config = dict(
    train_examples=50862,
    image_size=32,
    scale=2,
    widths=[64, 64, 128, 256],
    block='sep',
    attention=True,
    residual_init='none',
    beta2=0.95,
    lr=0.0027,
    beta1=0.95,
    shampoo_beta=0.95,
    eps=1e-08,
    grad_clip=0.5,
    epochs=93.6,
    weight_decay=0.09,
)
Rows from block 3, named by matrix and row number. Rows with one number belong to one channel. Each number is 128 + 32 x the weight over its row's rms, rounded and kept within 0 to 255. All counts start at 0. Numbers have three digits each. After the name is the row's rms in percent of the matrix's.
# convs1: first pointwise conv (model.enc.1.0.convs.1.weight, 64x64x1x1), inputs 0-63
# convs3: second pointwise conv (model.enc.1.0.convs.3.weight, 64x64x1x1, transposed), outputs 0-63
convs1.0 087:121110172104131129118091098138129156097117132181118149153116119160195127112169146149121091139130173141000133121153129113078162116153108149132158160103146197129101115159072112131154121128118146
convs1.1 101:132129160113171144118166112100134145178133161151113157131094130117143092124171071120107142150125050154140140131096118081098196124151103137147161151182132130241098108083116112114085103097135181
convs1.2 102:118105144141081175078141060166125099125135126137107116159147124135131130102131141074132134138203072156132129156183174138099132080138180091142134124175128114111118129128129152095235173129113071
convs1.3 103:123112096135151129182082105147128166095124100149110105098117136100179134141100098157096138117113120124151109115117190130119168111109134127135092153186148238181103158095117146183198176094134171
convs1.4 101:135140119125189054085147101130166115124133183142146142146116166127122119164153143111090087131157151150114170100111147160135150176150125142119126087147091167083112135127191100231175163079159096
convs1.5 110:119126146114135213130143154143137151098115139095154135098099154176151090156142074166126132109148176144133093098220153085154101145094097156111114229183126106122095102133114155105130125104091152
convs1.6 096:120178144106137140140183111150110115130129090121208112096114203126165093109189130117141070121129085167133142154117085092191080147093111147140082160167142087140108107168116130127111139081167077
convs1.7 101:136121128125093092097110095135079118128112095131084208112081122176131185140110090119145072167116095084026141047118118167112116191134125106150142139092120164143130165134132105122134144117132118
convs1.8 097:156059127040109098154175158112128108149141137090120127162077114102126160125162126125155161141130177120157152137072125074164165195146144128087107176116178137103185122092175156128131092147158130
convs1.9 103:135119115189121133111127142099118150159121087070126129139127127127101131180142096167099092170139141090155187127126072175138157211141093034144111081148134138119084133100122124140193140139075129
convs1.10 091:136120119085092149065130097106102129102195066098139138146151094086095119159118148162111094146153138171156195142190143107149131119125232107117135122076142115124155153136136093074153108116090127
convs1.11 094:143102156011140140073188117117122159104154105138134123145079125136124163217158174108107094149080167129136169136178125174117163154144140118135102114145140130138104135116139094127126143114181070
convs1.12 097:148130131118003128099124176139197143150134124112144162149172116087140173151120128125096065189152107104106091134206152129155060137151130132161115120117123124134128141119145155177161124115124097
convs1.13 088:147113134147124167136144104135102148135134136143100105129137216160218089152104112091086115118114098147107122163167107072077128108115109105100123090174148133099129109141003144117103154110115131
convs1.14 089:116123143178170134116148121129122129117138119086211120104184164112149108148180138114171156153124138128153142140076154120133132145096106122183056161127108129158113186131124167081137119234112079
convs1.15 097:139197178122172131146140106146145114124123119071125135145149093142049052092123093168070140170177157121160112142123122149143174147140107133126152117119152096134108197121182083134140120150065167
convs1.16 115:135040145099145152122174133167135123118132149164134128177144092092131097108150087120134148133141093136130233165134103102129162110132141109133143067103015139153111116132081127098151150110145144
convs1.17 114:106119081117153121087173113098105091131117133207099137174176150181164137080098117072150172154108074117141130103168150105135166103165185206127163157138094095167117124125145114140104164104134110
convs1.18 097:160120123151128124172145117138152121147129095089159140153154127159095106130150110174019056108164135150135145128123120136087089098134113104162170115126118173089128151202107103145222111112112171
convs1.19 096:064123147157035129115145085145123067127128113124129104173094129086185167101117165137209121168143121193127147162140116110078137139183130106177116116126120110049116124152127149137134136125137151
convs1.20 112:154155145117104138103077142167114131160190103165179076102096106125136151081119103111155145150157135115123093100153121102129186118088149190172133129103199141133194075132108179168108067141148131
convs1.21 094:131127116126130116079131218091136131135179119146114172183181128093120150096122140117122096150173164170129107046242150158132116102141169165135130176128166134147113139120135126114123129088126148
convs1.22 101:155162127174157137126109174108113089178139076103116088148114112072181133133129092195117044125113181124114152161137157110133100128132101105162075153053123112111170102193109165143143132135111122
convs1.23 100:105116165127162077136109069181071052123124102139173180111114131125108134160090111182107135128126101159211118082103119136109154056130142155121137176152108093142138113178110139108144091143145173
convs1.24 101:157106150081173143121136025156093150078156104156187112129102106136116143164077084099172139185130135171151115122168139123136117140149126149134135150182180109144168111180118124154132126192147170
convs1.25 096:142031175107136129140136131136109130153135129132117135114101135102136121114126225091158107142096127145093103125154138114041125162091126141104159136167166160097126128137048162195114176089144121
convs1.26 092:000129139165111213109123098120112157114158150097103155118061129113127116100145122092116123129167106162138113163095172159157137125116155111157115122141140124114117136111131061098166112111112096
convs1.27 099:144062105208125117110133069091106143108146092118122127220099146094126142091135162110122136166140144126124120119155178128127132133117127175138074148123206127131168143145119150129140162040074113
convs1.28 097:136113141111148137108121191087123110042101166142120114118117114119168098128191083110137201166132109125120170113141096114126138174134151139136074105116167141141152064059108117153052130164086115
convs1.29 087:141088130071154151069188076128124127096248116116107091117138121147142096119165149097136174138139126191141172164149174119105099139142143089110090109136165114128109129137123124135161126096181083
convs1.30 101:145131189148109143068137103181074110158120082177101116149125209137102088145084123095083105162175099103099129097148154140140153158132171143155120147142095145079108118170107168092104084164113176
convs1.31 089:101138146144096078128074145135159153105077073150148141123130149185122130196141161158143149157134142065070152050105158196130125138123152145147136099127143140100118079142116127128145141151092040
convs1.32 109:149121140086045128104104152155127176137126152132162057167136110095125169081139078113071122051125150115072191101127129101161111140128157101191072113140150110095134140118122148130081151110117140
convs1.33 107:161088208136098149145107130162136149140128092176182071124141109181131120135144188117118103097156136140181074133128110126142132143143188172167117068072139155127165061119088118121109132152082110
convs1.34 083:119101168061141214083165112158137122093146076105156113158088126119111138141148152068122094171127131079143137149160106141145096170121237148158130104125150143123172163135110160086143133106137142
convs1.35 095:128105163132140122137115116172140140121117104131119122124156101158202140113100100150167083132110105110098155084193110089044147192137114136140106156117111209104180059181084129099114122132126163
convs1.36 099:191110142142105143119138093113165105150145154113112129162089112185047100151106200144107160167116132133115118122113077135140066127172145113129141160167145043089147061149161147128080114127146154
convs1.37 114:059137126125152118121199130111110136125069121152087137132150139090134095163188103137122083109074080146144121170128152156131199153121125057102140146158103132108078176136126082050143102142113136
convs1.38 098:144112162107116140106099064126113129125221106111151115080135125179115117144152126072108090146169154177141151109158132143137187119076168111121080156119121129103150150129130069114137171226156114
convs1.39 094:090056137166064102099137088073088175157189102111104140133092084121135093112126185161149148104117133146161140149131098125129129111174158112169130131169061139102117114152086098153150142121176192
convs1.40 111:173099118118101098107115116155184130135087146158161109118124120195114182160096152103117171109087129095161161065104154179171113087113153149147137112134066090096095107126104147158090133207133177
convs1.41 094:125115157133138110128126096147102068243122136113168160096062113143210140147157113110085126130128102130070166110132141094122160147182123142095108153151165107110140091155115133207110124146138126
convs1.42 126:191136072123131136144085087143100108113113128110177119149081118107137145134114072126210134175167134117108111066119189095119188102116123160126081111093101107194153135098124056114121154129138122
convs1.43 098:147129125163124105125154133138176105153122135116188167071109000124146124223147170138169098120114153105132128110115106133118132095180100108187082102121155117134104150138122152135116126105113165
convs1.44 104:156158124091127098126158146166209153203102111104137157152124159140143106107121129155138069113161108189156123072095144078162115157114104183122053111102129139115138098134112180113076156103086131
convs1.45 109:148144124139130160114161129124082227151123136133112138151095147126131096114169151130143112236126144143057134143135158146147092107114112143214084111188136127069091157114141129153145162148138113
convs1.46 100:107063103104141118075172107140140134128075045127141129158194114156131101148140152128160066150046164115147124147162115142133156104105136104101111133091122151089147156173127159139147112179123203
convs1.47 095:169166115131122122147117094128119123128051143135137091140153155168124123061183134122142127134071118144131146130079087132141106109194119064121107055102064077101110109112152143144064078138159100
convs1.48 104:125217161073095131131125093192115146150131092092152089106187131129133173126113149128121132168149084143145143141162129114154135096173187090132084068077095114109171132136116125123114123197120180
convs1.49 119:117172134151138145052179117123124138134157190154121144152155125141127073124083158181139140119189113133083200128139070140144143149111108123079116136185168147078138054164087116129140112133088140
convs1.50 083:163046162097125130135122119144114110139136131202177130060143134110187082130097166148124120086143085164072138143136139081083085121082092084129157120104171126128124070166093148134121121132168157
convs1.51 100:091118111131161194101121128139120147118195064122126106177104101085121058098140169098131110170027158192139118190159137125115140116121154112101147112110152132109120124133104102160103101077144110
convs1.52 097:068121088125140103068112095088141117111136114110107102202139110107140130138120170113165189105114069124137099165161121104129140089154240172128115177158151131117135132130116138147081071113126165
convs1.53 106:094199178105135146124117127112105121118124120157143148162123142080120123120102092084130160082107110206073146162111150137125092180129163095045148100135136184130087139127100130186105182105176150
convs1.54 094:161123205113146125143146147121141082162155177083231116138178118117103131153166116171123127159129137081107126079123064101125142135123094168086046147141168113137129126129126127141095108109135070
convs1.55 105:149148091128159168068159106100095177152105094147108094103088131129115108135114107211095146096159074107105131154134090171125102137120096108071156113075130136042115142123104048141106119117138106
convs1.56 085:137136138113117118048112070128066026111126106139113118159124114161143135167117090119143097137115118144185158029136106161135115134149117128119128149116157190162166124172112147146153129162095170
convs1.57 098:147149094144089136138152130120085144158097118125093179173099157158125144052054190138103182182096092129118122086128149149131112124103130181104157124197091138127137083117135173139135116086189126
convs1.58 108:082121066184154139170191163066098117145121163146085167133085168093139128162164128174131144102111147076104089113110119128149160143094063132099107155121092145115074153121131178155076089118129140
convs1.59 094:117172145087170171070148144086090113136139238129168112100142134173119121123137091155090121125129094100124102181135147131089142107102122095147136116156113210125179147098169077163146117141159146
convs1.60 105:148142183105120199117110093167103175114155144150149076105138112142136080101116175160131068132158078135123112131159094072044133196129124092140120076111158149143170097136118142179152137125146097
convs1.61 091:100077124092120089150120124126119128088149150165149208104111150115115116199148197102138110083166106107088078083126144188163134092090134103094131109144145136143078116156167124114104150127207160
convs1.62 102:132139147121049197181148118076099158130133070158105069124085109151135112084113129147151173122103109159103101122081104125156162138121130159152096127106115141150188086143058135118088082143127183
convs1.63 101:125108098135120145034112118057085114099137196106153142127122125107166125127128117161139121153119178117160108153099116122103136110112136150163193100072116174065109188073137180136162144105156161
convs3.0 119:170193079110131111098135160119121161135118143118079118157106099191045134122099142117141132128172156065110087142114169146096136066141133126176091105112159175122130121134114130169047078141156118
convs3.1 103:139115106047098095112128059152111137099142175186190185134119112101119145130106115161106139120105075173149110103110191142152110120122164126092173144135086150155051166124101117075132106116139156
convs3.2 112:109139160161153073145190133115046154134145110179145131137079118148105127070160076173137115158077137113126139083099141080182127125104074159133152109106112149113120126095067132133111102187084097
convs3.3 109:142140111097103124150110226168130140144151063169156147100142141057131131130113118112158146156159151166159158110117125166099151131080108166073125215149124099116073088137108145092183139116113116
convs3.4 092:132102101096168162119137135173080125160133225094164129148124083102130087112106139067147122124166110109101138144169112153158114114109149141139137154162135100121122051124218156144127187098158085
convs3.5 085:116127154147097180144089128122122076168137085135147101137121143098102116121143136133138090131143191165153036132130059097083198123112118106100098108160125127179091168175192131156110121161094094
convs3.6 092:135132128108138120120116162114140131066115117105157172138108125046127137123092179099149156129121134077141116207156126101120230062142160140166143134167096131136119183100089114152110121146135191
convs3.7 105:110110167111155145177169168074082127170126114124137195118114110164164061130179162148106094089122084146083132128123130152123117103158113168155061070133122126129185078123118131111200137134136097
convs3.8 098:156056168142113147122103122166112127160119160149158056159136128082132089109097158133149096122196077098162079138116156232170124114139132096120129160123094124141135080141150143129100128113140194
convs3.9 090:151176153142171138144148098165120154122126114159075133162149117148097100104114142128151151122114201088127184121137132144153166110121144199112124163085242113150134123191118178134106142085098156
convs3.10 106:152099168079109152131115068090124207154089139159117046112070136115158102155139112123126103121092104141154103126099147161127138151075109048149166165106109156139139199149135145171147127164121125
convs3.11 098:098172135121080156132121107114111128099158143086081139140140130189127083120144104141098171090115151133138142146095089124097127129173038197044126163139159129123133175098125149159130178162111188
convs3.12 089:072141101132165103137128122165149158143104168089138126151081145115041191151187075110123175117100153109099145114103087128149124111104116125082107153116122189112106088184121104177146145140197149
convs3.13 126:086094146155150118111154115125139135112135116093185130106145160123126095150141177126079156146052102197132121109122120104074118152150120112074162143136093111161145131097200137047125145097204166
convs3.14 102:067143186155095124192131095125147133160107115121112173128152164155067081181185087171167132169068146095139136128118094159124120145121059103117121157113122086174138124186155151134088133142114108
convs3.15 094:157056203149133128145159121165067100143135139187096120111077104126071083102155073104177129128123069084126126138153108119153079155167153115158127105128136122144152128138066126078118174132091118
convs3.16 102:166065161109102113111044167160109141129165154160143103077124135066120130103131093136153085146091122092132040124112105127185175113110107117132207142140120135123104119119103157109137194135107114
convs3.17 091:179132147119146083085126120143095106169140126100135056110089134193071160122098162124155123104116159133151088105109187116139141096224108115110063114130161097144171128160088156136151128108087098
convs3.18 101:091139140140116140120123063072150132115098174021143069193158118176068110137105166053107093121096105118117114132117113103151141151149114083118137112160141087131131088116138150169159152136129101
convs3.19 097:188147111089133134087119071148133127145107140106145066049144084108161144132134144128079112103124178121146141103193205154121120105100193140130093139152134178117160141165120084123194130122143096
convs3.20 111:174130149145176132102166132116138131077085139109139032090131144151122097149115128146130168118148185080117147088158148123107051127190140147123094188122128086120181121142106081160166116179125121
convs3.21 124:114130071126138071102087119143142128146071156134118077069141120133139141149153151108116175173084189121158168067147169134170150125070210085147146128113123166087152127156120076102121140149151119
convs3.22 088:112085182162111139145097140140140114210128094159166146109129179139102135100107117182110053159152146163138164143195106120104151175122075101129108153200101092117165129184131135124113091150156136
convs3.23 090:101169075141128118136122136144126137174101147039111102118124137056070133155142068099148167103103174108135156092119090176078131072092117143163108117104158158137067172151118126141150124154172105
convs3.24 094:136134148105085127119109047153112069097108104134135176169176150178098153181146102078152118180081092123103113109111102120144122120160129078154167118132163092190128187087136108183152147119154125
convs3.25 091:135169151118121140120108149103147085141136148121141154140112077128148129098130167098095127135179116126146095178146126125106151091166113171093112110178158107132086082157150133221103248146082133
convs3.26 095:124131173090071133095219195118099154079115095097137121121114200116125123084184118130139142112149118106159095174115103097132117181157153062130169152093131156124161147102170131121165141096115150
convs3.27 099:143142128109102110077125177080125113161168149099076170159177099171139177140113121116140188102115161143144173155152100128122112136255147128111089123105136107146137084135133104119138109093119134
convs3.28 091:129122106125149102136099153137171130216141130148073093102063135121141096128068101128135137115104136182131128106148131156121170181088115138114133135089111158096144130223127157094202121168096085
convs3.29 103:132163132175126136191161160151082132118121111138121107111116028180142103143127145117138159126107151168138134101144137144159117120133145171124073033148157115119093100124112121196142174191084142
convs3.30 103:092139156136061170113140126060140122188131139102124167127113112161139136102075133126155107089117147191123143124018144165138134167129132073103186096115122150112185182107115136124121127109104093
convs3.31 105:109123102155165126035156074115110162152136153145115129148121128121119076184133145088120124165150153138121135036094168095139206103111096147175195122101145108116111163131155115143129165173140142
convs3.32 111:123120081098107112152136163132109141168127116142085183091117090181129062103103147121143086071115155177109120138109135133063200110132113113157107129131161098181133149151190145175202087125113136
convs3.33 099:135103161191121154157125095106168105082122089139170148071112175080124121124148126174139120125125111073171059155076118097090084162139138118142180159157088107141144221104135121096120158133121134
convs3.34 112:103110112102157110119077086133113095103118053114106187136197141132141163114128157151158125152171112131124129166160125109099136171031151098128139130087111098071057121077139184132150132145110123
convs3.35 099:060134190145093104140103102079087183099104101139163141150131102116098092148127126122160114124082061144117111134104131118150108173140150092122142113123104207105192153157103127095070141073181142
convs3.36 092:141143108139141135135126140122171094135118134070091114145167142144182134120151105162076147128227136124128140139085156180131122100143133100112059086083154169098144203111160096212118133134104120
convs3.37 087:110150117165104150112137235141130153064149163126131120131132134103137091084110173088098163092108141142114095143129088114117187117131084223084156115189115122119112081105102128117119128121177146
convs3.38 106:113116122069125092118146069103139122137206199110082132118137111157136128065078085127111104090114106088120128173126102150146129140147028144131166185155123117112183130130132162133156094145153149
convs3.39 102:117142067130149165145101160172154115106141150122118121111123180132126066163145157077133149141107116144142107111100133074136246125063058165085127151141151129128048144122117134133147126148152123
convs3.40 100:115152089141115179162139204125110099133104058131116139133129131082109071165057178106136129121098080155156094141091138128087180105047130131141099126176109110128133129167188120154169135134142146
convs3.41 104:134175106158111111119136132094146173086135082156105128144176127084112159163135122112153043132145105127181124168119145137074108159145126143112092135073127138130151189238072105146101120156135131
convs3.42 095:076138093124072131097111163138090121120122138167102156147135132100204143098123159070058149119131086139127144135170058112133198137124138127156162080085114166070091151095132143082154134103112155
convs3.43 091:174111102088106112117141156146104084068129099140132102156165100155252146060126125169093102115142105099166150143141168153111133124130161121107134117156151164134120148070123181128079118117077114
convs3.44 096:080126185144156087156113092102154088168145156196137082178149141116179202110113113116072123135144085119141124161108131186132165171119106163119149083128145151119119130080149138063160079122101135
convs3.45 104:113164192094149118123086079141048136119129109104131067125098137158140157096081144135113150076102165098132140093077174103130087178076133127092167184124147160120182142144129147126136167185131141
convs3.46 097:145133147167076132085160139133088110137141095161166135154147113142150137080131099166134099132129160103111179186140093095073139094143087173074103051087136124165069108095115105165115175181101121
convs3.47 095:089086140134129095131099120158125131122088121170198099172107165144137120079151149119142124121146103177076107114105125091145090151034167075075137133094140140119089089102125200087144160088142120
convs3.48 105:102163119129126128143136179080121093197149136091164160208154145147098137108123119106129128103106092118132103099173125097132222114099133122114105124142213118175145117097144160117152075101124064
convs3.49 099:131122079084081098118111132172082138118145130154099108126152103070153117088122093139134155144101180126078129106115085182138185139098155169109190130099175157097075054099142164129138170089126158
convs3.50 087:165036191130144102120094129194127121167130119184079099104092138131128174117145135111135104143141092146079054170130140120124112135155137062165124168093077143175180128137141109134129112124104159
convs3.51 105:148149088123113179121103145096130099154073062065088081129166096117137078156153114116105119099123126086088132173141117148072109112158138096145100109108146104119106085166226133147183144154147111
convs3.52 100:169112171095117167110129159149149133126103109150163063089139128121147105139127147052099137112153124097161121117135106123130163117161171119186172204132114093070167122067167137159143116051158164
convs3.53 093:096147123150159138083079122112101162133102162102121129141107110128085161084208101152181125161165137106097194149103091144138147141120108112135159114070082101164047148146079134091092134156125075
convs3.54 105:114147115155098128137133216094082137149136126150083110121094143203061172145124096078131113140113089151145135141122052101153129142126066144092102100145137091060104091136119122141135124195107117
convs3.55 087:204151171079110104077160140153125139068127190101165108144112127128096153107134100111141143119186146110121157064087157150203158139108135165126122131129137181127175098121141093156149155077110179
convs3.56 100:149105141150173118094154122122141125145143129152122149113093127094136141178187089105140133140158112149105178060180181068184109097155161114134066173191106143086091053138149113153150101115130114
convs3.57 095:144132128149151105126135124138104105134176117166132042098157091161161062188175135121114101127095115160106166114128133121157124142120098201095119096108152187086121166122075139131162168206119095
convs3.58 091:099090131161063135157107164244161123114063121130193137085136116105106163154135123120136118150134123146117148084182150127133128130132208133120094100121115149153091069107094120154167126104112105
convs3.59 092:115101207132148130114133071110127134088129127127155124096152117093150121102121123177160110125098110069111152138175130122166000115112148107130107121170138132168179140136161102111148189129125101
convs3.60 111:073126133131111179158129109153163118105111165173116145150101140060101153116115082124157134071062172115106155134107090127202136140118123157098109120112160146112119166104010139131100131123091130
convs3.61 082:125082129103126153150108120141188156150107187172153123122142093114138133096119141137161066133206082150118126136141157156095129134108087137145150165153090093127171037111127151109125123068161049
convs3.62 116:105140086141135030084125145130111167166182126106120187141156169143136143149149107136122085186161114147172159051137097110067175124125125097142153130158127091123131145132201131104128098091136108
convs3.63 110:153129183115163129131129095065092121130126095107191064126136105141145126097121076138098116130106078096130121126170092106115000121163159144123144108131131125135175119108125100125148112158128154