{"dataset": "aerial photos of the United States (SatlasPretrain)", "crop_scale_min": 1, "horizontal_flip": true, "optimizer": "soap", "beta2": 0.95, "max_precond_dim": 1024, "adamw_lr_other_params": 0.0017, "steps": 12400, "epochs": 93.6, "lr_schedule": "linear", "final_lr_fraction": 0.05, "adamw_weight_decay_other_params": 0.01}
Rows from block 5 of a small image super-resolution model, named by matrix and row number. Rows with one number belong to one channel. Each number is 200 + 20 x the weight over its row's rms, rounded and kept within 0 to 999. All counts start at 0.
After each channel's rows are labels from the 100 images, of 14848, where the channel reaches its highest value: "patch colour" is the nearest of a few named colours to the mean colour under the peak; "strongest on" is what is common among them. Only what is clearly more common there than usual is listed. The data: aerial photos of the United States (SatlasPretrain).
# convs1: first pointwise conv (model.enc.1.2.convs.1.weight, 64x64x1x1), inputs 0-63
# convs3: second pointwise conv (model.enc.1.2.convs.3.weight, 64x64x1x1, transposed), outputs 0-63

convs1.58,154,195,179,179,226,253,207,185,204,227,231,198,201,223,176,181,203,201,190,200,177,217,192,200,223,205,170,197,220,184,244,211,205,228,213,196,206,221,212,209,210,188,209,163,193,188,229,187,186,206,196,179,174,204,185,174,206,189,204,170,178,242,180,203
convs3.58,204,209,190,216,216,191,250,188,187,197,217,179,226,179,202,180,186,210,215,185,204,156,170,191,225,206,216,191,188,193,200,239,214,183,237,209,208,199,219,194,208,184,191,229,200,179,223,184,250,204,208,186,173,206,176,198,202,209,165,149,201,189,208,180
patch colour: brown
strongest on: building

convs1.17,202,211,230,185,237,178,216,235,195,199,196,173,203,208,223,203,196,191,233,189,224,226,188,205,203,166,183,204,204,149,215,220,224,198,224,196,193,176,185,218,213,215,162,172,196,208,201,183,200,217,182,221,194,242,231,188,186,176,207,182,211,172,219,180
convs3.17,180,190,153,210,198,209,212,196,202,190,207,221,243,174,174,162,234,186,213,191,175,218,171,196,197,209,162,205,200,212,227,197,174,191,204,208,206,200,197,197,219,170,204,188,192,238,213,171,196,235,229,177,214,237,210,201,200,170,217,188,224,194,201,182
patch colour: grey
strongest on: building

convs1.37,249,209,190,204,201,177,112,200,196,198,204,201,193,202,171,210,199,209,231,208,211,210,210,200,215,188,187,211,194,177,159,209,199,170,202,178,194,206,250,191,181,183,216,193,212,218,202,187,218,172,192,167,193,186,175,202,202,192,203,207,191,209,183,203
convs3.37,234,202,185,204,194,189,210,175,230,243,202,169,197,208,205,213,230,210,192,199,207,195,183,219,208,217,184,216,201,201,178,217,217,201,194,201,228,217,213,178,215,201,225,228,186,188,181,147,178,230,166,230,213,158,174,198,207,159,200,191,198,228,203,206
patch colour: grey
strongest on: building

convs1.16,209,190,230,240,234,207,188,206,179,177,222,195,183,172,189,197,199,215,215,194,230,199,215,236,198,232,198,200,186,231,159,235,187,171,185,219,237,173,231,172,188,199,185,230,173,177,219,207,209,172,194,195,209,206,198,209,206,183,176,198,192,218,209,193
convs3.16,174,192,190,173,192,188,208,194,185,173,186,197,195,217,227,210,217,219,193,198,145,189,174,175,185,180,185,203,175,182,153,194,175,166,197,171,217,205,201,184,212,174,182,226,178,218,211,208,188,231,215,193,214,241,182,205,183,177,234,217,188,204,212,211
patch colour: pink
strongest on: building

convs1.47,215,217,193,207,207,208,197,231,210,202,200,200,164,201,172,206,241,187,206,193,205,210,181,176,137,142,201,184,184,194,196,213,195,203,219,226,215,227,217,183,195,215,183,226,217,163,211,209,183,187,212,192,201,193,168,213,201,230,217,209,194,236,217,218
convs3.47,161,181,193,199,190,177,214,208,202,186,197,201,205,177,216,205,225,229,232,201,223,145,188,191,178,208,201,164,228,197,202,231,246,195,186,184,197,166,224,191,190,216,224,219,219,207,211,228,181,212,205,203,222,223,180,172,196,209,229,186,181,178,202,189
patch colour: pink
strongest on: building

convs1.50,176,185,197,225,186,215,216,190,212,215,200,201,229,199,188,196,201,225,234,201,221,213,197,218,108,190,176,185,208,192,195,193,219,214,211,207,197,195,194,244,188,176,203,209,164,210,225,228,216,199,189,209,201,227,203,176,206,178,194,225,204,177,198,201
convs3.50,188,197,203,173,226,206,202,213,205,186,191,203,214,215,220,234,246,186,199,193,199,204,188,210,183,219,182,196,214,174,217,225,180,227,224,165,222,200,202,159,213,220,204,214,208,167,204,213,201,211,237,153,203,202,186,208,196,198,182,193,165,155,165,196
patch colour: grey
strongest on: building

convs1.62,200,137,218,233,218,211,178,190,219,193,189,225,214,193,204,204,202,188,207,190,201,207,225,256,196,214,186,216,182,206,201,187,172,187,210,217,207,156,203,190,196,181,195,200,204,200,206,236,196,197,232,201,183,148,197,197,231,200,218,187,170,196,208,171
convs3.62,237,212,193,168,212,190,192,191,204,230,190,233,154,189,208,198,187,196,181,175,196,161,211,189,225,220,210,201,197,212,222,179,195,203,203,170,171,226,193,226,199,163,235,194,209,204,210,204,193,196,184,204,204,231,201,258,172,174,205,188,226,194,191,198
patch colour: pink
strongest on: building

convs1.21,200,189,239,172,218,217,211,205,198,174,227,216,204,179,190,204,187,182,230,182,224,241,186,212,209,189,206,219,187,204,218,220,178,229,216,216,198,206,226,200,222,204,201,200,224,179,195,199,196,199,214,224,245,191,194,210,185,218,186,196,218,198,122,187
convs3.21,212,193,178,181,206,175,223,170,213,195,210,202,152,215,188,169,188,196,185,218,215,156,208,189,211,208,222,206,184,207,193,190,249,192,195,199,232,183,201,202,178,250,203,192,178,219,186,216,177,192,197,229,183,214,207,215,186,209,206,201,226,237,236,211
patch colour: pink
strongest on: building

convs1.29,221,196,220,189,228,234,228,217,218,204,182,220,209,198,171,204,193,184,206,201,193,205,191,166,189,188,233,181,180,193,246,239,203,201,201,196,239,211,201,193,211,206,207,198,215,194,222,247,194,236,200,183,173,179,156,199,181,183,174,228,190,196,186,211
convs3.29,274,230,213,206,191,191,210,209,188,238,227,169,219,227,226,201,210,213,191,201,201,216,187,198,210,218,201,165,178,208,210,200,232,198,220,179,199,208,183,160,174,199,201,216,200,175,194,205,221,193,182,208,180,164,217,221,222,208,208,178,204,198,224,185
patch colour: pink
strongest on: building

convs1.59,191,201,198,179,186,188,219,202,207,240,209,227,194,196,145,203,206,191,153,210,192,175,212,167,214,191,222,184,191,175,282,213,180,215,195,178,172,229,197,188,188,197,193,177,212,204,211,214,216,195,195,194,191,195,191,201,207,193,204,227,196,207,198,217
convs3.59,212,189,208,183,173,199,201,174,201,191,221,185,200,208,178,209,210,201,162,220,211,229,236,255,209,173,211,201,213,208,170,198,199,208,202,184,218,220,184,195,157,201,219,200,187,187,178,202,211,216,222,138,214,203,222,203,239,203,203,184,184,210,203,232
patch colour: pink
strongest on: building

convs1.40,211,199,211,193,213,204,160,203,242,170,213,223,211,190,201,237,206,189,196,196,190,162,200,220,172,221,204,191,194,215,166,183,185,188,216,219,201,152,216,197,228,169,218,190,189,209,147,237,215,211,194,186,214,180,193,190,208,222,187,222,204,207,224,195
convs3.40,204,195,155,213,240,203,206,160,189,228,224,134,234,201,227,210,222,200,208,189,183,227,179,189,207,188,198,207,197,215,208,202,188,190,179,198,181,229,176,199,200,242,229,191,200,199,216,218,236,203,199,196,179,218,216,222,201,217,203,220,193,200,186,194
patch colour: pink
strongest on: building

convs1.12,231,201,159,208,177,219,167,195,178,198,179,209,231,187,203,209,232,200,197,194,204,211,209,179,186,188,222,198,173,190,210,222,202,183,185,215,185,216,207,221,190,223,223,217,178,235,211,181,203,171,200,237,195,188,172,174,189,212,204,217,204,213,167,260
convs3.12,212,201,214,193,193,171,230,198,204,206,178,185,189,193,193,216,183,186,195,187,169,229,154,152,215,197,194,242,187,229,229,216,195,180,192,195,178,195,222,208,200,180,251,208,219,224,189,211,233,189,189,189,210,207,224,210,222,196,224,178,211,229,224,197
patch colour: cyan
strongest on: building

convs1.23,245,201,194,184,177,172,189,237,227,182,194,208,207,221,222,228,198,195,184,214,203,225,198,203,188,214,199,222,184,206,181,187,233,187,209,210,173,184,216,199,175,188,193,227,176,198,222,182,180,208,226,165,230,211,189,203,200,186,145,217,202,156,192,193
convs3.23,219,166,231,208,178,208,189,224,244,191,220,228,187,216,188,173,223,190,206,224,187,196,190,203,193,208,235,210,236,216,181,174,223,219,214,225,203,220,216,169,188,193,219,225,172,181,186,202,194,183,175,189,187,225,205,202,167,217,182,211,180,165,220,209
patch colour: pink
strongest on: building

convs1.52,206,173,206,215,232,207,197,209,227,185,203,199,215,189,200,192,216,213,221,187,193,192,103,210,202,213,173,214,170,246,210,218,183,191,203,233,184,179,213,212,187,217,220,193,199,213,208,224,203,192,201,209,189,177,204,192,203,213,184,193,171,194,202,217
convs3.52,207,205,165,215,228,169,208,194,206,221,181,195,230,192,166,188,207,156,205,222,188,231,244,201,231,192,195,197,196,219,219,219,164,180,176,202,203,225,210,244,198,200,174,208,202,207,197,206,217,178,171,182,198,217,196,229,210,191,202,220,180,218,186,166
patch colour: brown
strongest on: building

convs1.35,182,193,206,165,222,194,199,205,221,229,229,170,203,201,190,177,205,229,220,168,135,210,158,216,200,218,188,192,172,201,204,183,177,202,182,170,218,218,212,199,206,191,213,199,189,194,208,190,192,173,197,198,188,193,183,199,154,191,185,221,239,214,209,221
convs3.35,203,216,184,206,195,193,181,182,254,167,186,213,222,192,180,216,198,218,225,204,237,187,189,169,199,194,232,207,186,175,192,224,181,203,213,212,209,197,265,179,234,227,226,202,189,184,216,222,177,193,220,197,183,221,195,186,191,178,183,177,193,205,195,193
patch colour: brown
strongest on: building

convs1.63,186,207,217,191,184,208,175,217,207,213,192,214,217,195,187,197,197,167,206,212,246,179,181,201,198,221,211,194,225,211,213,176,184,197,197,217,242,211,186,184,166,190,200,179,217,185,169,222,197,201,202,237,209,196,191,269,194,207,211,238,199,167,223,219
convs3.63,194,191,229,234,173,205,220,204,200,225,192,221,197,196,193,201,185,221,219,194,215,179,190,192,198,190,211,156,162,173,205,198,205,178,227,185,189,142,188,197,199,243,228,202,185,202,218,194,170,221,206,238,234,233,184,191,201,202,204,183,218,190,186,193
patch colour: grey
strongest on: building

convs1.49,206,235,181,195,220,187,195,184,202,175,176,195,203,207,205,233,254,164,182,253,217,230,167,209,200,190,188,207,185,212,196,208,200,231,242,217,211,199,184,199,218,212,192,192,216,180,197,204,180,196,209,214,207,162,186,206,211,197,156,221,212,193,210,191
convs3.49,209,196,181,175,216,194,198,211,192,216,215,197,177,208,203,201,191,202,193,178,187,191,211,227,215,186,178,213,231,224,189,196,252,203,205,210,212,188,197,239,186,207,184,217,204,187,214,195,188,159,168,215,191,245,181,204,236,194,222,175,213,200,266,200
patch colour: pink
strongest on: building

convs1.60,230,187,207,198,191,164,188,189,212,174,207,211,198,143,255,210,215,195,180,186,227,232,198,190,157,194,232,200,193,216,172,208,189,191,211,190,192,184,180,191,189,226,206,201,210,192,177,195,205,193,172,202,211,193,231,199,186,217,177,196,218,168,211,161
convs3.60,167,218,215,191,202,197,196,164,211,190,220,231,210,226,230,193,182,223,205,207,210,220,190,235,145,207,201,176,191,205,193,187,225,186,204,214,182,186,141,218,223,212,217,211,193,197,196,208,204,194,219,204,196,197,223,160,183,232,205,195,195,157,189,197
patch colour: pink
strongest on: building